python train.py --encoder_stem="single" --decoder_layers=8 --decoder_norm_position="pre" --beta1=0.95
Rows from block 5 of the image encoder of a small image captioner, named by matrix and row number. Rows with one number belong to one channel. Each number is 128 + 32 x the weight over its row's rms, rounded and kept within 0 to 255. All counts start at 0. Numbers have three digits each. After the name is the row's rms in percent of the matrix's.
After each channel's rows are labels from the 100 images, of 14976, where the channel reaches its highest value: "colour at peak" is the nearest of a few named colours to the mean colour under the peak. Only what is clearly more common there than usual is listed. The data: photos with spoken descriptions (Open Images, Localized Narratives). In brackets: how many of the 100.
# conv1: bottleneck pointwise conv (encoder.blocks.6.conv1.weight, 64x80x1x1), inputs 0-79
# conv2: growth 3x3 conv (encoder.blocks.6.conv2.weight, 16x64x3x3, transposed, each kernel summed), outputs 0-15

conv1.52 097:194085128130190144121136120132097096134158134091124142086144116075120152128123124102113094086169139125097080180138117125143108084137078108095154104119062210135126219069136167177100116115135138127126115118075122122130127077105050135112133148
conv2.52 115:081140085139127138095101132140054158068126129129
colour at peak: red (58)

conv1.31 104:183111121140156134149147137105158147123199137095134137128186069141097096174120134104127161150165121150149107220121193102121142158159102120124146139133108165178187194087152090120147102172112110109131076109134079111085113094092072129174119143
conv2.31 128:100118059168140137138134112107073101073108104109
colour at peak: white (76)

conv1.45 101:146105090128150117133122091087104092088115082071119163123130153081110149087105085099114077104123156089098102118139140104112104143162086093154083096056127144110165138063146173153136121136128100176112155149169160148179132217141135066126143181
conv2.45 068:110188084186096123135137144168130161097149098158
colour at peak: grey (87)

conv1.36 097:167164125169071169180156134130178127120159116068162125132168118194111121137151130150182169166098154145071138143125181175065182147167127118124181157152077111120132152158162094133171078140154097093119105137158114116115120090132093140097161173
conv2.36 096:130088141191129131110162101100094093124109121058
colour at peak: blue (40); cyan (33)

conv1.32 099:148087150127170127090133098127094085131144073049112144053147123103118125078117112135115141072130098136103076162129102070118107068148122087070127099062117190096151150102109142175117145101106122180091133120140178097142116157179132104112111159
conv2.32 087:087143102165068142080113143194149123132152107121
colour at peak: brown (60)

conv1.23 105:139109167138093121172144130105150109106124079041148120121161122153150094190179174149143209189077163125099127145107167171089132140128149118098191112180088120094150123155141086063135105150128066106090111115140140152128096128123129082142140105
conv2.23 125:085099099156114146139180139113062098090106104103
colour at peak: cyan (80)

conv1.12 097:086095156145111138176132100141167139108172096094157114088111155166172124182184158137156197183045120103127072150142186148105163144154132114107221165186113112151145174138128097127169082140136123117080135131137140152124134133143142096119133149
conv2.12 098:105089100190111159108168126120101086095098092103
colour at peak: white (59); cyan (28)

conv1.26 103:104127152080138136072116139122106161129116158159116097075136146120104120100104084130095114116125123118144161065124118088152133113080108127095069129041177147138115111152138122116100179087110137182080157140131216137146085186200174145119112166
conv2.26 072:111133128168109176127160148155204100181126129112
colour at peak: red (82)

conv1.43 100:165090096156190186147107128148100100170061112139118168121090123090110161126106111095134078089166085110085148187137148143137080089091149115120099169121094189100125123094097146196100078128117148111105110100101129125153090130152104089058121163
conv2.43 111:086162114159128141056135140133097160073126099156
colour at peak: red (60)

conv1.9 095:156155130170137146186163105111188130149155117150184095090124110199119126203138142136194169168126131130151107150140154156137144130169162139129232146197124115146149120170146089104150083161151112141166108175134145127144164135174140094123127168
conv2.9 073:112105114210136147130158100111098083126095085109
colour at peak: blue (58); cyan (29)

conv1.51 103:101146096109097129094120109164099126127200119127130160065163110107113114098141134107105131075106138119174134110117095084118080101114116133101118092122136200146113192151080127105090194133139095094118143143131130191145160092083192139225124098
conv2.51 143:096110118114098106191113134144097134111159152050
colour at peak: brown (61)

conv1.8 100:106148090166107119205166125141162135128169131164129064105103074150072138183160141130129153079165095139151145195133155097084150120154129172097167087148157144117153188142099112089119126164182129109123105170141100160124145086081140157190137156
conv2.8 082:111147131166133110167120106102073137097117122045
colour at peak: white (65); cyan (25)

conv1.29 097:106135114123064130124135150122091125109111103085148178163162162100114060106106108095127086133112130105100098113121145127107085147129154070151100097096052139088175114061146151117157126081097125182102160099113161104172110177184104063091097159
conv2.29 055:090133102135123182092194125070101118126097116114
colour at peak: green (33)

conv1.53 101:156127119153109104143136111111177117114217101119124121137132128163138134202208144119147173161099148098107074167127142103105172134153132157092190154157090147186187208099158130132160117134159091113136078147111097141123148091109087125091158153
conv2.53 100:099094071171129145109156136130096053106115106130
colour at peak: white (95)

conv1.41 098:139124087146111121130122101173098145050117169112114210146130152068166137102158110123100118143073133102143140165129137139117123151110166112172117104123124181080171172109166158112181187102078091159088156130145204169149126178153160111144095121
conv2.41 055:108147152081079105156107185102112122103118150070
colour at peak: red (26)

conv1.63 103:125093136102051143112124149113117127093074141072152150157165174132123069144152155134141137137066163108109106120138158146078098173148136101143154105121067089044145118085145151090158155118082126171147140143155175118142161181168173066146117117
conv2.63 082:101101112137108161135193141071097103105105092090
colour at peak: green (37)

conv1.0 105:143126153157101149139146123110174135097140093055177146112174144162145085178169162150175191155083172149127111127122175164035175131113140102108161147183119087147168128148139111109161103137145073096089075092117117173091128110122107109135104127
conv2.0 102:103090107166126157141180129109067100099099093098
colour at peak: cyan (54); blue (46)

conv1.59 095:146087117109234120137111125107143089175110090089115151099114130111099175136088099088110117090161082092104144135080144112183112086105124112071140116110113161110140145096085209208061088117153111147132117132111155115135119145131085121084143127
conv2.59 113:081164094128115107052129167156106146100134094145
colour at peak: red (30)

conv1.11 099:123130097108107128140101102126109155088195148110107157103141163091145111124159144066083089153100170116164096182128111083122087165128133093165133123119116197143154198077161164123145171098094082143091146093141183138132101182170167090115075108
conv2.11 070:103126114075099072176095175119137154104153147099
colour at peak: grey (76)

conv1.34 097:139088083091129138134147075105111150093075113072156168166135109094075085107104133063097117122105136090123071100143147125110110182131093124175116102082087075048157119088125117087127108121090131159131115121170132131140138183111154063072128130
conv2.34 051:092134110136103145104148091068131113162053103140
colour at peak: brown (63)

conv1.28 096:162165100168163164157156129162140084158162091137114132149120059160100163159119156120118173083147140122086111191119168147161175165138090138136166160129078141106148131083140153196126074124167184059120088112128074120087128120105081103100134141
conv2.28 101:089127112168127116126111113120044131115077174113
colour at peak: white (37)

conv1.57 094:171174103164209134138099129142112096170067138171106160166110108097093164117098108145149106058209130125126175198158138144177099142124110142135126167106078161128122149134105132180100115110141153138109102087132150126100100135134108141038108109
conv2.57 070:082146101158114135090123113117065133094065134160
colour at peak: red (80)

conv1.33 104:112074156088173101122097081077131115144093048103097114090126110128147108148162120138097165164132128107085088062059127125136129087066110121077127162079138065114147077107125159140117071102138113142171171119117137083115115167133123090081121129
conv2.33 071:096143127082100154101166167170148088120127114191
colour at peak: brown (71)

conv1.40 101:140114179162121153176163128095158141096164119109162170103170129144127058146169148112124189180118154138141096212144151104096149100113116125130177071153087205148165199116169083093123106150100102121129114128139091124112104093118091099125094151
conv2.40 166:103094057160124138117134127112080097067130114100
colour at peak: white (70)

conv1.22 101:157115121127167153127139121148089120107172134104158160134151129115102145132139130085105131091158101137080105227100122109120073100096116088112127108124086244198124214097128124156126097133111149106113139154099089115166080094120097127095109155
conv2.22 208:102117058129130121108112130129080129042133112131
colour at peak: red (36)

conv1.7 108:110068140087132113094106084062169143155061077151142131106136149106196087113166131167120147151120167146153106073099078110174106120123182105157120120120055085117090083099144129100154122093129133101197118119110118112106110100124119113187094164
conv2.7 088:111160150075106174148186146131092156115137165163
colour at peak: pink (34)

conv1.54 095:160111083140190164123146126127118100108137124111133154151150126085107129090093079066128103124154115132147094199138118093174086166143130110184134145091083205175095199086133155154129115115099142178151126163160146139174127208122122075136120132
conv2.54 062:108143071153119090133091121101093138051123096127
colour at peak: red (50)

conv1.16 100:169119147092191148148139081114118126114179112097098145139137101114132125145164109096132164113143080129093123198137152123165129095139079164146169124116082219161183233107172167184117100123108107110120151131117090100112097112107097118087141131
conv2.16 176:105139056140127122087120143143089137054131097138
colour at peak: red (47)

conv1.55 102:138142114123113120199177107130158122147183097113151136138136084150095104179167109100174160152104115131125129134120204148115171164163101164153203156173097125123200152104098163141147126176167111098117111191173135119136093123177112129152182174
conv2.55 079:103113095194118147123169113115094074108105100087
colour at peak: white (75)

conv1.60 101:151114087084125081109142101115100135118091104106122184131123161096117088141143128082146120103110117117150115128115143138109111182115129106139154118096098126068127082107161150085181145100110119239112196140184161138162183215156148102090128105
conv2.60 080:110131115192110180091165134131166115138071108154
colour at peak: red (42); orange (34)

conv1.13 099:144138082146116120109142112115081155113131122095127204160150160071134111139146083103094137121104132116159123129138095127135090183141144110196096156110104158086111158092153123114149127117089131211102183189163159124158188204134142083150150067
conv2.13 035:107102125156081121100117151095153060153092159089
colour at peak: green (45)

conv1.42 100:131131127080074130120128127122144099108070077066132178166172133108154073103144149146116106148094141117085138115135115167094101197119181086150144149116067131063152090110163130082134129102088114179106170143131140112126172195182163096096108118
conv2.42 074:095090127138107141107180122064096081124090106101
colour at peak: green (58)

conv1.1 096:156093119109212114150150079099150116124167123118102128131157118083129134142122077135113118054168090117119135230148133119178087109149096164156149096124098194144133184091116170186087122150149113121108119148078113077112098149141087153108109143
conv2.1 101:105147060151120125109099124146087155050125135137
colour at peak: red (59)

conv1.21 105:136115072116164148111119084134069120162096085124085144139147101065113144089102083075118109100136114120137112136133124102110120170142100092145079117103078172103149131051151169144163127117106148209093160176153141108137160220161126104098152145
conv2.21 049:111157108179101144063138146168186147108103111134
colour at peak: red (29); orange (26)

conv1.14 107:130111159121099105136131131061130157136089079148112091108140139138236111122199160179144192181098182118154126074113106120151149099131144139125135145176065053109088105120112078099140125113141133093158099092139099137120094096103122101122155115
conv2.14 077:094158124113081146136179172151084156089089142152
colour at peak: brown (86)

conv1.50 106:134107059117161166118119112129119093144111130128140175128111142086074124092081117108127074067140065118160134158170145120150074132119116077126090119082115160089165175124139165168129150103140134201068125132133172186163113165156151129080108191
conv2.50 060:061163101133089100112093154175144178112125117136
colour at peak: red (77)

conv1.5 100:136105129133106153181118104129187116123191118093147131112136122158147090166214178146140197176089137131100125171121186149062174142129152144123167142211095117158191175100139103129147134152133108096104095114157106133111097131100092097113125167
conv2.5 086:096103099178118148115174134114068096090104095103
colour at peak: white (73)

conv1.44 102:123132138151079148085106166157105123079087120032168151137141182130145071118165106121135117143046176085082156116112097139093068171112157105129137132126088097073149107112158137152162135159126148132094113122138159099111086158164130063135079125
conv2.44 079:100088135119116162111173141063099131091123130068
colour at peak: green (43)

conv1.35 101:107116152094077138074125108151134138072184124123151134068165139134113097121128140088094108112097166088168110148125073113107098085096119093075099091089138164132086163137067089073098183138123061102139106105137118140096122122143165139199071122
conv2.35 113:117087119089104117194089121143130097137168149072
colour at peak: brown (67)

conv1.15 098:094097114112162106144104074037097092126143075107103101047134101115130118134116135122075141163155132123089069132074117104138114096065109137075143110110136138153157070139116151171121085105117132157072152145108153124097120139179114065091080128
conv2.15 056:106118109136089181062171113149151087158136126160
colour at peak: brown (63)

conv1.10 106:147138059137191151119111119129128084141044109110093162116126135101097131124070038042117069091181101150128166162143124110132060154127094111148134160120071157125129124125101140131091119098118120129154166124117122131118140191124136117092151080
conv2.10 074:130150077170112096075125113113116140092123057149
colour at peak: red (65)

conv1.56 103:162116143142125166164118124112118122079177112115154127112192111170144120173174149127145161178141151125134076193137160108041146125123139116126144087168088165195180155109168085084120103130099065095110091118119094121097111084122078107112100166
conv2.56 149:092080075163137153109152126114085084084100112110
colour at peak: white (87)

conv1.39 097:152158139138144127161121173174130117161097136142173183155169157151132128135132165138170161127174147153165150122175113164174114171168177072177146159131110104099103123169120142102162149141088096158169160148200189092154167188176154112141131082
conv2.39 085:130103144171115147083154094071133105128064106100
colour at peak: red (83)

conv1.17 100:129121089145114100194178094140191129089179133151093126135127123132137107175208178106149161145155126122114151176117159112122199108136171131114188103174117127132165166132130106116150132182198121086136073178130105137112151126113075120167156170
conv2.17 050:097113112161117119127152121078084076127089098070
colour at peak: white (63); cyan (32)

conv1.30 095:191080140122192106080112088085097097156072100103075127100137092086120136105108125093127152083171102123122138145116096106149085109090138095084096121083116155111132104118095166172085081121100090187140158150144138102167166172165146099063137104
conv2.30 079:118169086168104136080129152141141114121168065168
colour at peak: red (53)

conv1.6 104:140141137147096160155104137126143122091181118090154158161156109154149078159169152148184158183066129105106142178110153157040177169120153148152162136169089140172168176154154101080158130142118104079090083110119129142113098079135074126113145156
conv2.6 090:106061123146116144098154130108104088118086127059
colour at peak: white (81)

conv1.62 100:150113109100134139169132119096131156085203128134108107130152129162131116175203108115130188138138136103106078187116160089078147126138112150110155122166118178200186203092171115136132089130119092101115079138098115111102097064119071128110122155
conv2.62 125:104095050157133149100131131118106076084103105136
colour at peak: white (89)

conv1.27 096:119117121113081140192114128112173106125125107129163148115183123157154117146157175158188132187110163155143098101114170130097162110150191070123180149167086064091189086170134160097136166186131144121136145131138148083151165147185092107105133107
conv2.27 064:109157087163125164144158116137112134117059062129
colour at peak: blue (64); cyan (36)

conv1.47 107:157144086150149140076066096172075065153093133105105151150119159106107124079080062117098114103182109118145139155170066150114068147119125091137086110066098156130101113095097143140114118102099153174098154141118158122150104173184108131071120139
conv2.47 066:114129092183118195082161136126149130131139085088
colour at peak: red (68)

conv1.49 102:156120103124178120118134096118105113132129081077123185147145112112082155091083052131127130069152106145096122181119105139155085126136126108136102134066063208138149166083088160170078110145136155140115145164168091119142145174131161099087147183
conv2.49 105:107157066166113099102106143147092144066128099156
colour at peak: red (40)

conv1.37 099:192127106162175108172172083105165134117166142135126115148144101127112105183136122098138151140177121126123098222152178129119159138180139103110160155127092182174201164130181131155140095180141094119143123163143088144083123099124076128138146184
conv2.37 109:109131065198141141124150110111069118098109106144
colour at peak: white (76)

conv1.3 102:118106131142117150127152111137159127092204124089162137127180119184147115166182157116176158175138144116110117194124151115071153135132150152106182110148105161186180209116174121115170105173118063097122081166119074132100133097115099117144124138
conv2.3 118:108078076165126144115141122124098062091105096105
colour at peak: white (87)

conv1.24 104:148110136146146145161162117121142163094215115124134128142175112137134144166156114110135143137124128140127097208123190125108155098151111124148171099159125169210195206109148117117157099148122076108131102147091084119115107048111066121150128169
conv2.24 162:101097056159137142110130123112085086079114093115
colour at peak: white (86)

conv1.18 102:113111085080120074166119097086125154144121132188098112161054147150192155117192162165154129123143133114152175159129129131182157167119170110134164166151195125099130090129147131155124174129139124130132115064093167181101098133156139122133068070
conv2.18 059:086119158166113130149169132071102167133080141086
colour at peak: red (82)