Weights of a small image captioner.
Model: encoder norm batchnorm, decoder width 192.
Training: 2900 steps, batches of 64.
Data: 203450 training examples, 0.9 epochs.
Rows from block 5 of the text decoder, named by matrix and row number. Rows with one number belong to one attention dimension. Each number is 500 + 40 x the weight over its row's rms, rounded and kept within 0 to 999. All counts start at 0. Numbers have three digits each. After the name is the row's rms in percent of the matrix's.
# v: attention value (decoder.blocks.5.attn.v.weight, 192x192), inputs 96-191
# proj: attention output (decoder.blocks.5.attn.proj.weight, 192x192, transposed), outputs 96-191
v.30 098:498537559551517531498431433496557529537500463479522525471492473457381543486514534512507514491444430524610495515508460508442477497523484487407499532475527519496493433502435516490493542481530543466582469492515518506480478549463522406442492522531543448489522531540513569509507445459518464505
proj.30 100:562525484470526464479525509434551490501517493524462437540494518542540510476492522491488553465513470503537450534503522461494579472513468555501533443506510530444473484458490547475473473471491445555471572496559565500509554468505567522539553465480464554512487537561548501481474440494550523485
v.31 085:449433558467448463456502510455516430559496488497458519505467473438539461545474507508574552535514509576532448567536535532512496520479516503559504499491529501473561498490474511512559489463480515514505468529480444466444489504499499523485437445498469513468544593485472523453420580529504553464
proj.31 088:547486510430490520573509496580445554511554532508610465506436506538519503530480499465426566497431523521474546528458444487419522474420542494494443545568547553472454527521435487433477453576450502504485567552497483527508502517517559517521470554499499516451502461534486534531570578483463520496
v.32 086:540465459580503484539504466545549503461479458542497491504477509525457459458446575457500520556433548566509534493535488480515529527502492439505458513464486527505524536531525516557489502517515557508551449546492531469479574453443487463491448470552477454418507495516507495552498459442484547479
proj.32 085:534507451485477523513494551469559448528450490500483505552449497544550511426471492533526526551494502486534508502547449514401505514530472524586553495534563488491442445498512528507482503519423454503504469523475608492473473476402523505518554555572455480458516542514483490497437501541557537515
v.33 093:521530513580455492541551510456422438521513518409443480464473447536493442437486493511512535561465503420473451510490484484508463509524509509573523535505528483496458494486519464474491472412461443506475490489530454522543499514601486465545438472471485516449514524442504490534448535515488502539
proj.33 093:436555498453549513560522431508578513582502431530516483443465512512465493474499456481474477493582504502508603474441437501489588592481421510498458518493438546471500543481479496518500434526482539516452483475521558507476470494530439537487465464542535496492456513547455488527536526476505514499
v.34 093:514490520489479545484539539440506498477509536436486502523516455567515500538478454518546502435564472414525475499522520510463440541509462539523498504582500476516410453491509515459507433465491422498510488470479557520528381572469519476517514458498497577608517466479562461469492526511475447520
proj.34 094:487512516489552483511408417531473598499463432552490515494532543519508494516531532500516487504522522551498523465476483508468461497525522542427490533439513501479559532449564466523577507444506511450458557560442442531570539485586516481450451471461589484471495495510526580497495537440495509478
v.35 098:604554389531590481482547550446427569590534448567481507455501463528511612453479502574453503550501449435465515489543460460472493448444492554536563508492509520508453518488469459454520481584510407517507586446533477505548443498508460447501521450517494545497471461505487464491559494510440443537
proj.35 097:494465559556509554527499495506520471478518485487495500502495479460515440485500487445509517420486503512501463466509467504523499546515530427496466473522421514453598575475563557547541543580497556532511506474471485486453519551554476438502510571480505540524541508497479568451529525502526474466
v.36 087:530478529456462459552450548466533490536547565451508493534465451478489500462528506523573404441581483463555424454471538550545509509553456453457533475491527477539495516515509479481471501452494462520443495500459527492426513507540513535460478522540530526559496491498525477507464451536476434520
proj.36 090:499498548539503498449477435472466543522461504475498498458540523449489480557490553490489561539471543521542556487471526527555537495485510526442503522476422473513537474535477475490472479503535552455514460511548432542567463419531577424499526447575432466491487525504519549536461493424507500512
v.37 088:508529474556505520459478460445520543538465501524520496411548478465554481526472569479435488521442443571493503540530514414413498446500483503517517556538386600467532491506459505500432493599487512472501532522482506488546527529545484449554539508501492533517529506515504449502519533506463544518
proj.37 088:484557482499540503454493557536489393483502490479417546599438487517486469452433435535558509460548468534467477518533451482510452522470536408592418510523525536517502511489445499519569552568507497505478485469496605459470473517512447539517453550445524509550572502483436477434579515531492487498
v.38 099:493493544432527450466504507521457495470476554556499517528491524551495523525507479521528480465515524510492526495473431599554504489488523414432535467479591513538502503446541479531491576528461564521519543474526497494517545417458488531447464553549511549490506546606471465506556482506514482447
proj.38 100:533449506538487463484533538459504553446527523496531528481587491386507477516535540554508557499421395433495490531559602429501513454551510535484511514541455459493478482468470544400482438531501486530508468451518442482505481500471528528500605484520510508567490497507523477485441502494480487499
v.39 094:473528495504512606551499533488451524434510441464530457480456520524526456424472586583458490584495571493486524481486474587492524537536499468532518512484507487514510521530457467466432502560508450480452543532570503515534435521529483446553508570516455547479521511471464432458521543488570476449
proj.39 094:559478505485558513515472479554524432537445475583432552586473555519504482408495440457461496525513502484611525484502398485524622509523470509574490470534442476550545552495520479467470481502535503545494433446565524498485455439468513553504592570508451532544449532462461499461519511450507509578
v.40 092:405515535464492468507457495533469472508489526600540498458485551481520517570532511418484494493464499569461523522538473421487524459470530539495505455448444491480592516428531504510560605512491599525526510566404443478458597456559488532540455439508461448485489508539441504533518470537545509495
proj.40 098:519495474473454487457561541480475443450585574413457494523486427550445506472484533526467563500524474463420453541522531503494444450489499474492518521534552537487454468546395561495435458533486510517504500452525520425515497577447508533513483536476492489511534480505509442475526447514429507509
v.41 101:408492555464485472483477487490554473503437481568505473486530531491455518498541443523556534454497527464490524456485514523538535525494578529496512471477558533499588541460551494496513628479493542527498485507466450485439581495438499553487527510473478436502501496558409564450498466481542516530
proj.41 102:507438480544473527442570590463468501459584573486541493479499440493499509509499563464472475568447450430399487535576615455522526432526474525493525513477473402563471479533461535483465418489459473565516510468556496478475484534441476456531525488510463485502452482489498430525460438566482508507
v.42 103:509521503557434529529464439526528499513498485446537528489485619471487475492472543515468536466442524519539536496483558541480492527562532447506504475478506589502570500530479510446430514486516517484466474544431515457525496556444507530485517571500463497487521493447471399448504491461526511467
proj.42 104:543531448539530523492517523507499430515453516536381529492470475519540471430492451479517469568468468415478512529558451424467535480433436517566491511505508530541488494483471549540520500504490461539434518532546606516403427443507436527545476496480488504505460507497450454534517418558502522556
v.43 118:421521590444507521466447516411531461477527564451435437442442472545539480529535514562567491486526504409467531467483522583525525542548521544477497522497579477499524508477460494444523563472476495528451538484493470514516497524500522492541490484507494548570514562477445566476514507570550487529
proj.43 117:534448466514496495438478480520470538502568537473509582518549482486445498526545496429475493514523488466481512528512513498585567450496481500516502476476440388594529567528453469469513444495511547503481494391546469448530506469539449443484499460528505510521449429474446462508529532447493463511
v.44 098:533465516492493495479487491461572565459485520561508480467497523489492554514510496518512559422500493466505485519508564521445561548473488527491493541502461575478421464575460491484458494557528491519486524455492480463548422523386527500506591510558505470575523480597494481519574463440461499473
proj.44 100:542486448547508533423463569525502502399498588545557567575480529490589512462518548512556449508470527525472443528588470472512447482515581460526472493520530433503520542510520492487615578502456483535527509518475536493437512513523393469490509480485470538459541518408489501494467527561519508507
v.45 099:591515419542483482568543505533409514542493457505569507553489548508491511457457460475438499517506530507502562531513505469487503414468519479581587481440485541559458520501481439483447453560508476456501496493467492481503449519474506487527490542477459460433506423448493411480542567473490482520
proj.45 098:519528545477537523565573507518514457504441459489455440413463499474492485394476457476509493541484513502566515443516429478467461568488471499454455550528508530449507501497489573510491471517494541520478463586507491564445485515549486557513461593468518488462481606547489540474478424497498547518
v.46 091:610511513521454532560484525456529537498574570480522515486488543478563509484503555486483449466519477477549462465499539540465462533502466447486493508458503529510473455599450516484434467547536453458396499496464565443488502563487543542504502523489517510567531464469550365540486488544441435427
proj.46 093:539545484495524540481448446504516499487448516557405547518486528498529450439436513486597547512479511533520520505568417471520500573454516476500465484554440528461510528534499504518551563527527516474475476514539536510492484420558488434493493493530483463466543501508484539542513496447543548529
v.47 090:425472524529467499531487443454555472506471545495466455490524466454559467538539475459532505504494492499452463504462584503499523481520522543470484582515484464462518518524495489517434522433492553509507513535525483479559558531563506510473538550459521498468498534414518596509444465580531543524
proj.47 088:451554436513495483425506533493481496541590511505486529482466489499479526526472463472522431512567454465456558535468485546565556542459448461509463436489507509569503460537398435510553455491516503508507450425529532482459427496490429486532419426475458516514516433473487453568562544549539488512
v.48 094:509549529529498496505506480446549435508515454451532559550486476570537490556506507426543562511542506473451479446509465470522458456469483505440514544540524493446513527515448554536516540536523528498503589501521439510454585483456469458487515489518541561508466532508430512535588504444458460577
proj.48 094:496481486504534512460520491456433570542550517462503529549427531496508594497525482489513448469449475489505500518476495419476489463541497447467483499478517448601543470505470501505540485483552510482490494523510500473482498440512482499465492451505376448455527410493474492506574555498483503443
v.49 094:468560496576560476476554472572487562507496446529435519497454496444469424520488471447481468471471477524598519531483400499442474523521424409508479521479564513531422502538501550517507440466487515436558458436539488519556462467578517470534586472443550461529473524487518542504435519523488489447
proj.49 095:420475533463538546502497469488501482499503544503576484550507558526521516474509447541450511458549460520505560481503537513481524562526507507511513522545474541476518463501496421452460479526546527452489514446505502525546471594427455482469572507421530478465464465505481486457508578494460471570
v.50 099:491474471515506560462556508558509509475416439516476509524544546390496462489441438485505449475502543463554522478496483506583556505382482544460479489544562396532528434526487456496489458529495420567584490570465520524533508509589508416528443529538488474578514503520489536495464536504530488462
proj.50 098:510527486507410464497487436501431511530434514509505463492544418492463494478453510543487536492559508508517533496514530496529532457541485492590497439496476587417466522570454425466464522444587518560460529504480492425435442443488497484463582523500483449531510455582508496547482514497470440518
v.51 111:479486540500472479558488474545476461566504509516509497473426479501471509505494500545475507512524476551489508462520556588563470460507530566504523545456520539532457521424486492445462537442511521557476507508523520498481463448438505560493542497457466555427464546549424542536518509554506530572
proj.51 104:511477483466493491461518564506528497534479442488442560501506519528507510451597480497515529499509434474555446513505459549478490446459549462500457575540562415572511487479545519601475510526503498544502500462567508488448513509561445577499447496529516462497519463414545523507526528489482520439
v.52 104:390540472460495493459462512463493527438498506528505527513514480411600509489535496479474503498507448590500524547524493542401503457495443502556507483551511482453452536486472463553494415495481517401531428475485579515534402543511455531457540523488522440519539513458574516450482534516488488560
proj.52 100:497561508490490473518468528502520536508557477537518486418502523506499452553479475529496561470490540450472514476470456485563522526431496519461480507502477525435517483560514474449475548479517452438447502530513504525521536566479548425483442496432526513519488512505512530489468460488532469486
v.53 113:513468516488552548415450545491495453536491476536458556542535516507561487535517530530521537548460533463491528481559486480466482508491486474433437563499502496483539410424507583465529516516513446496488495554509481495504555439518464445514468473486500482569531510555449514474561527539538480520
proj.53 115:487510453508486493455546450497485486496475497438535502562427503528496524524463475512511497486587536479464483457527446494542497536514555536506456507535571435523501507552477375479500509523593539579432567468452538460471517440488461547550522497513490529482478450438480536524478460504426485503
v.54 098:532523444533505447537527512500452450466554536533509532498566525530586472516463446478475537464506582592466490482538477510496497524402524519439483518491467447549460502522519424565534538511518476516507436540452548440499484491556476558449468557549436484443507516568462498496476472418531515541
proj.54 100:567489526542523449494509495524512498531446476459539498523545483414464463401514566483489514481511520528570446491458542517587461521558501584525467479519557508455441495572554547486506427471492542476498440500486502489461485524484496507501565485508439548545541482475469478508459542514540559452
v.55 108:526481546507460474540527442473468521500547545525490508475522517560428521514490402544496513465481487497532502475473543513573511470486548496504514459425507481538489554522578495487541627457511521526508524524464506423535521435515502558516505500500461486490504458529436544479463453442471495477
proj.55 106:512438495524543541438515499565533446520454478482485514523524480463545535401551561529504479507532473476563436511559533574455470554503487533518453551510510517524445550447519578481526386540500524497503483483503442505462475470541512535501510523563531509526533507477479515519459538523505577480
v.56 094:603518461565491492545519509478496487460526534478545467524534501555484523414508489503503484435485486450473489447510480470592497504476570514521463438484487485498513558531512425503553522512546460540498520516445501499462589548548474462417397500531508452453458457498562472527473511404544466500
proj.56 092:537491538535522514531465489451516532495452509480517466495584465474494458452502556475482451528435538571532527488472593471486499516581453535517486377476433495492459577507504579505537505450475509474518496531479547520503464464520513478448554510524388539557507542538460451496555529505548495452
v.57 098:559520505582557457520467514537501576488545495567471439538495533545523480432511412542496456470451501539518520461456488490469437550525528492527463485493484488505442482562542487482563584521527511530471542448539489500562545511529476549514523457516484506442465480537521548541451426499538490466
proj.57 096:472425515557564574475498473449569457505481452498501544541569514507530522493525543453457401511566547563493520472500565616495480502537505556455429430468510516531494549463545546424492486488558539533470501504471493485492484473461475515469527493461465554472448586543424487441515527482488512542
v.58 103:519496551584526515451509462563474448547549470543518488476476490467473454526476532468461471466485491507569492520534412503492475550508409473549478575520508473522406493465508509492521475492455435470542458507547452530509528488590515430467493453450531453509463483503542583550400500546510510478
proj.58 102:478496564457512516570556454483505501454467553458599529543548475495475443408507437505498511464524488549482538462538578515482457523477491508499465515583487481425535481548475431477484524545576537480472556475473504533553466561433455509439557449451520445502505471540470490466493604459462505523
v.59 107:434507562522467482490581462449494550468509512466523455447478472492508527541505425428500509489518517483523514477536473532543454443408477443462502489519595476523460492509500477532509557579476511466516548500511455537481563469476532421475506552537557424434485483504456529486508483498483462420
proj.59 101:505493465454493531516524497429432524461558585498509576479516477470544529498505525495596563493447429526481516572496486356457564555529484439515565492472462533455484501530360495511499476466518449439575488500503516475495529558468549485442502500511510426497492446532548483494494469513505537573
v.60 114:502484512455495481586516470494498486462521521439541473460537479436422516478484472504480471474487467489510422504491576509558514482456466449487520459517501505490496535556512408537517460545486445547512540527475497444519467559497533461452467567507518504557515475457521459447428510504427506450
proj.60 117:484554509537512465517459488537472555491500492511504460478546469492515499520519528492535510494434494542479509535505593451468474478502481473489564456447407556437481543482508570490471534472478499413567463485468431538493496498482574465467551539509528486587527510547481563506452493516570491497
v.61 098:520451518542550483526498478542533451530466469527464523452555518442583444516520373468483504501469541497469520452522474476492527545410427468430475513494528477532507562517536428561503484530536461486510503521514473468559561502588502404492477499554531476574486475519430488417493457562476453503
proj.61 096:486538460483514514422497431521480530484440497433585488522507454547469476454566457527490450527543498508533549493518644520541478470549511511471457473505455575474495531468505525437475529534596545534466555480455474496455454474461455463530622502485492517593522503587456454492390523521486477525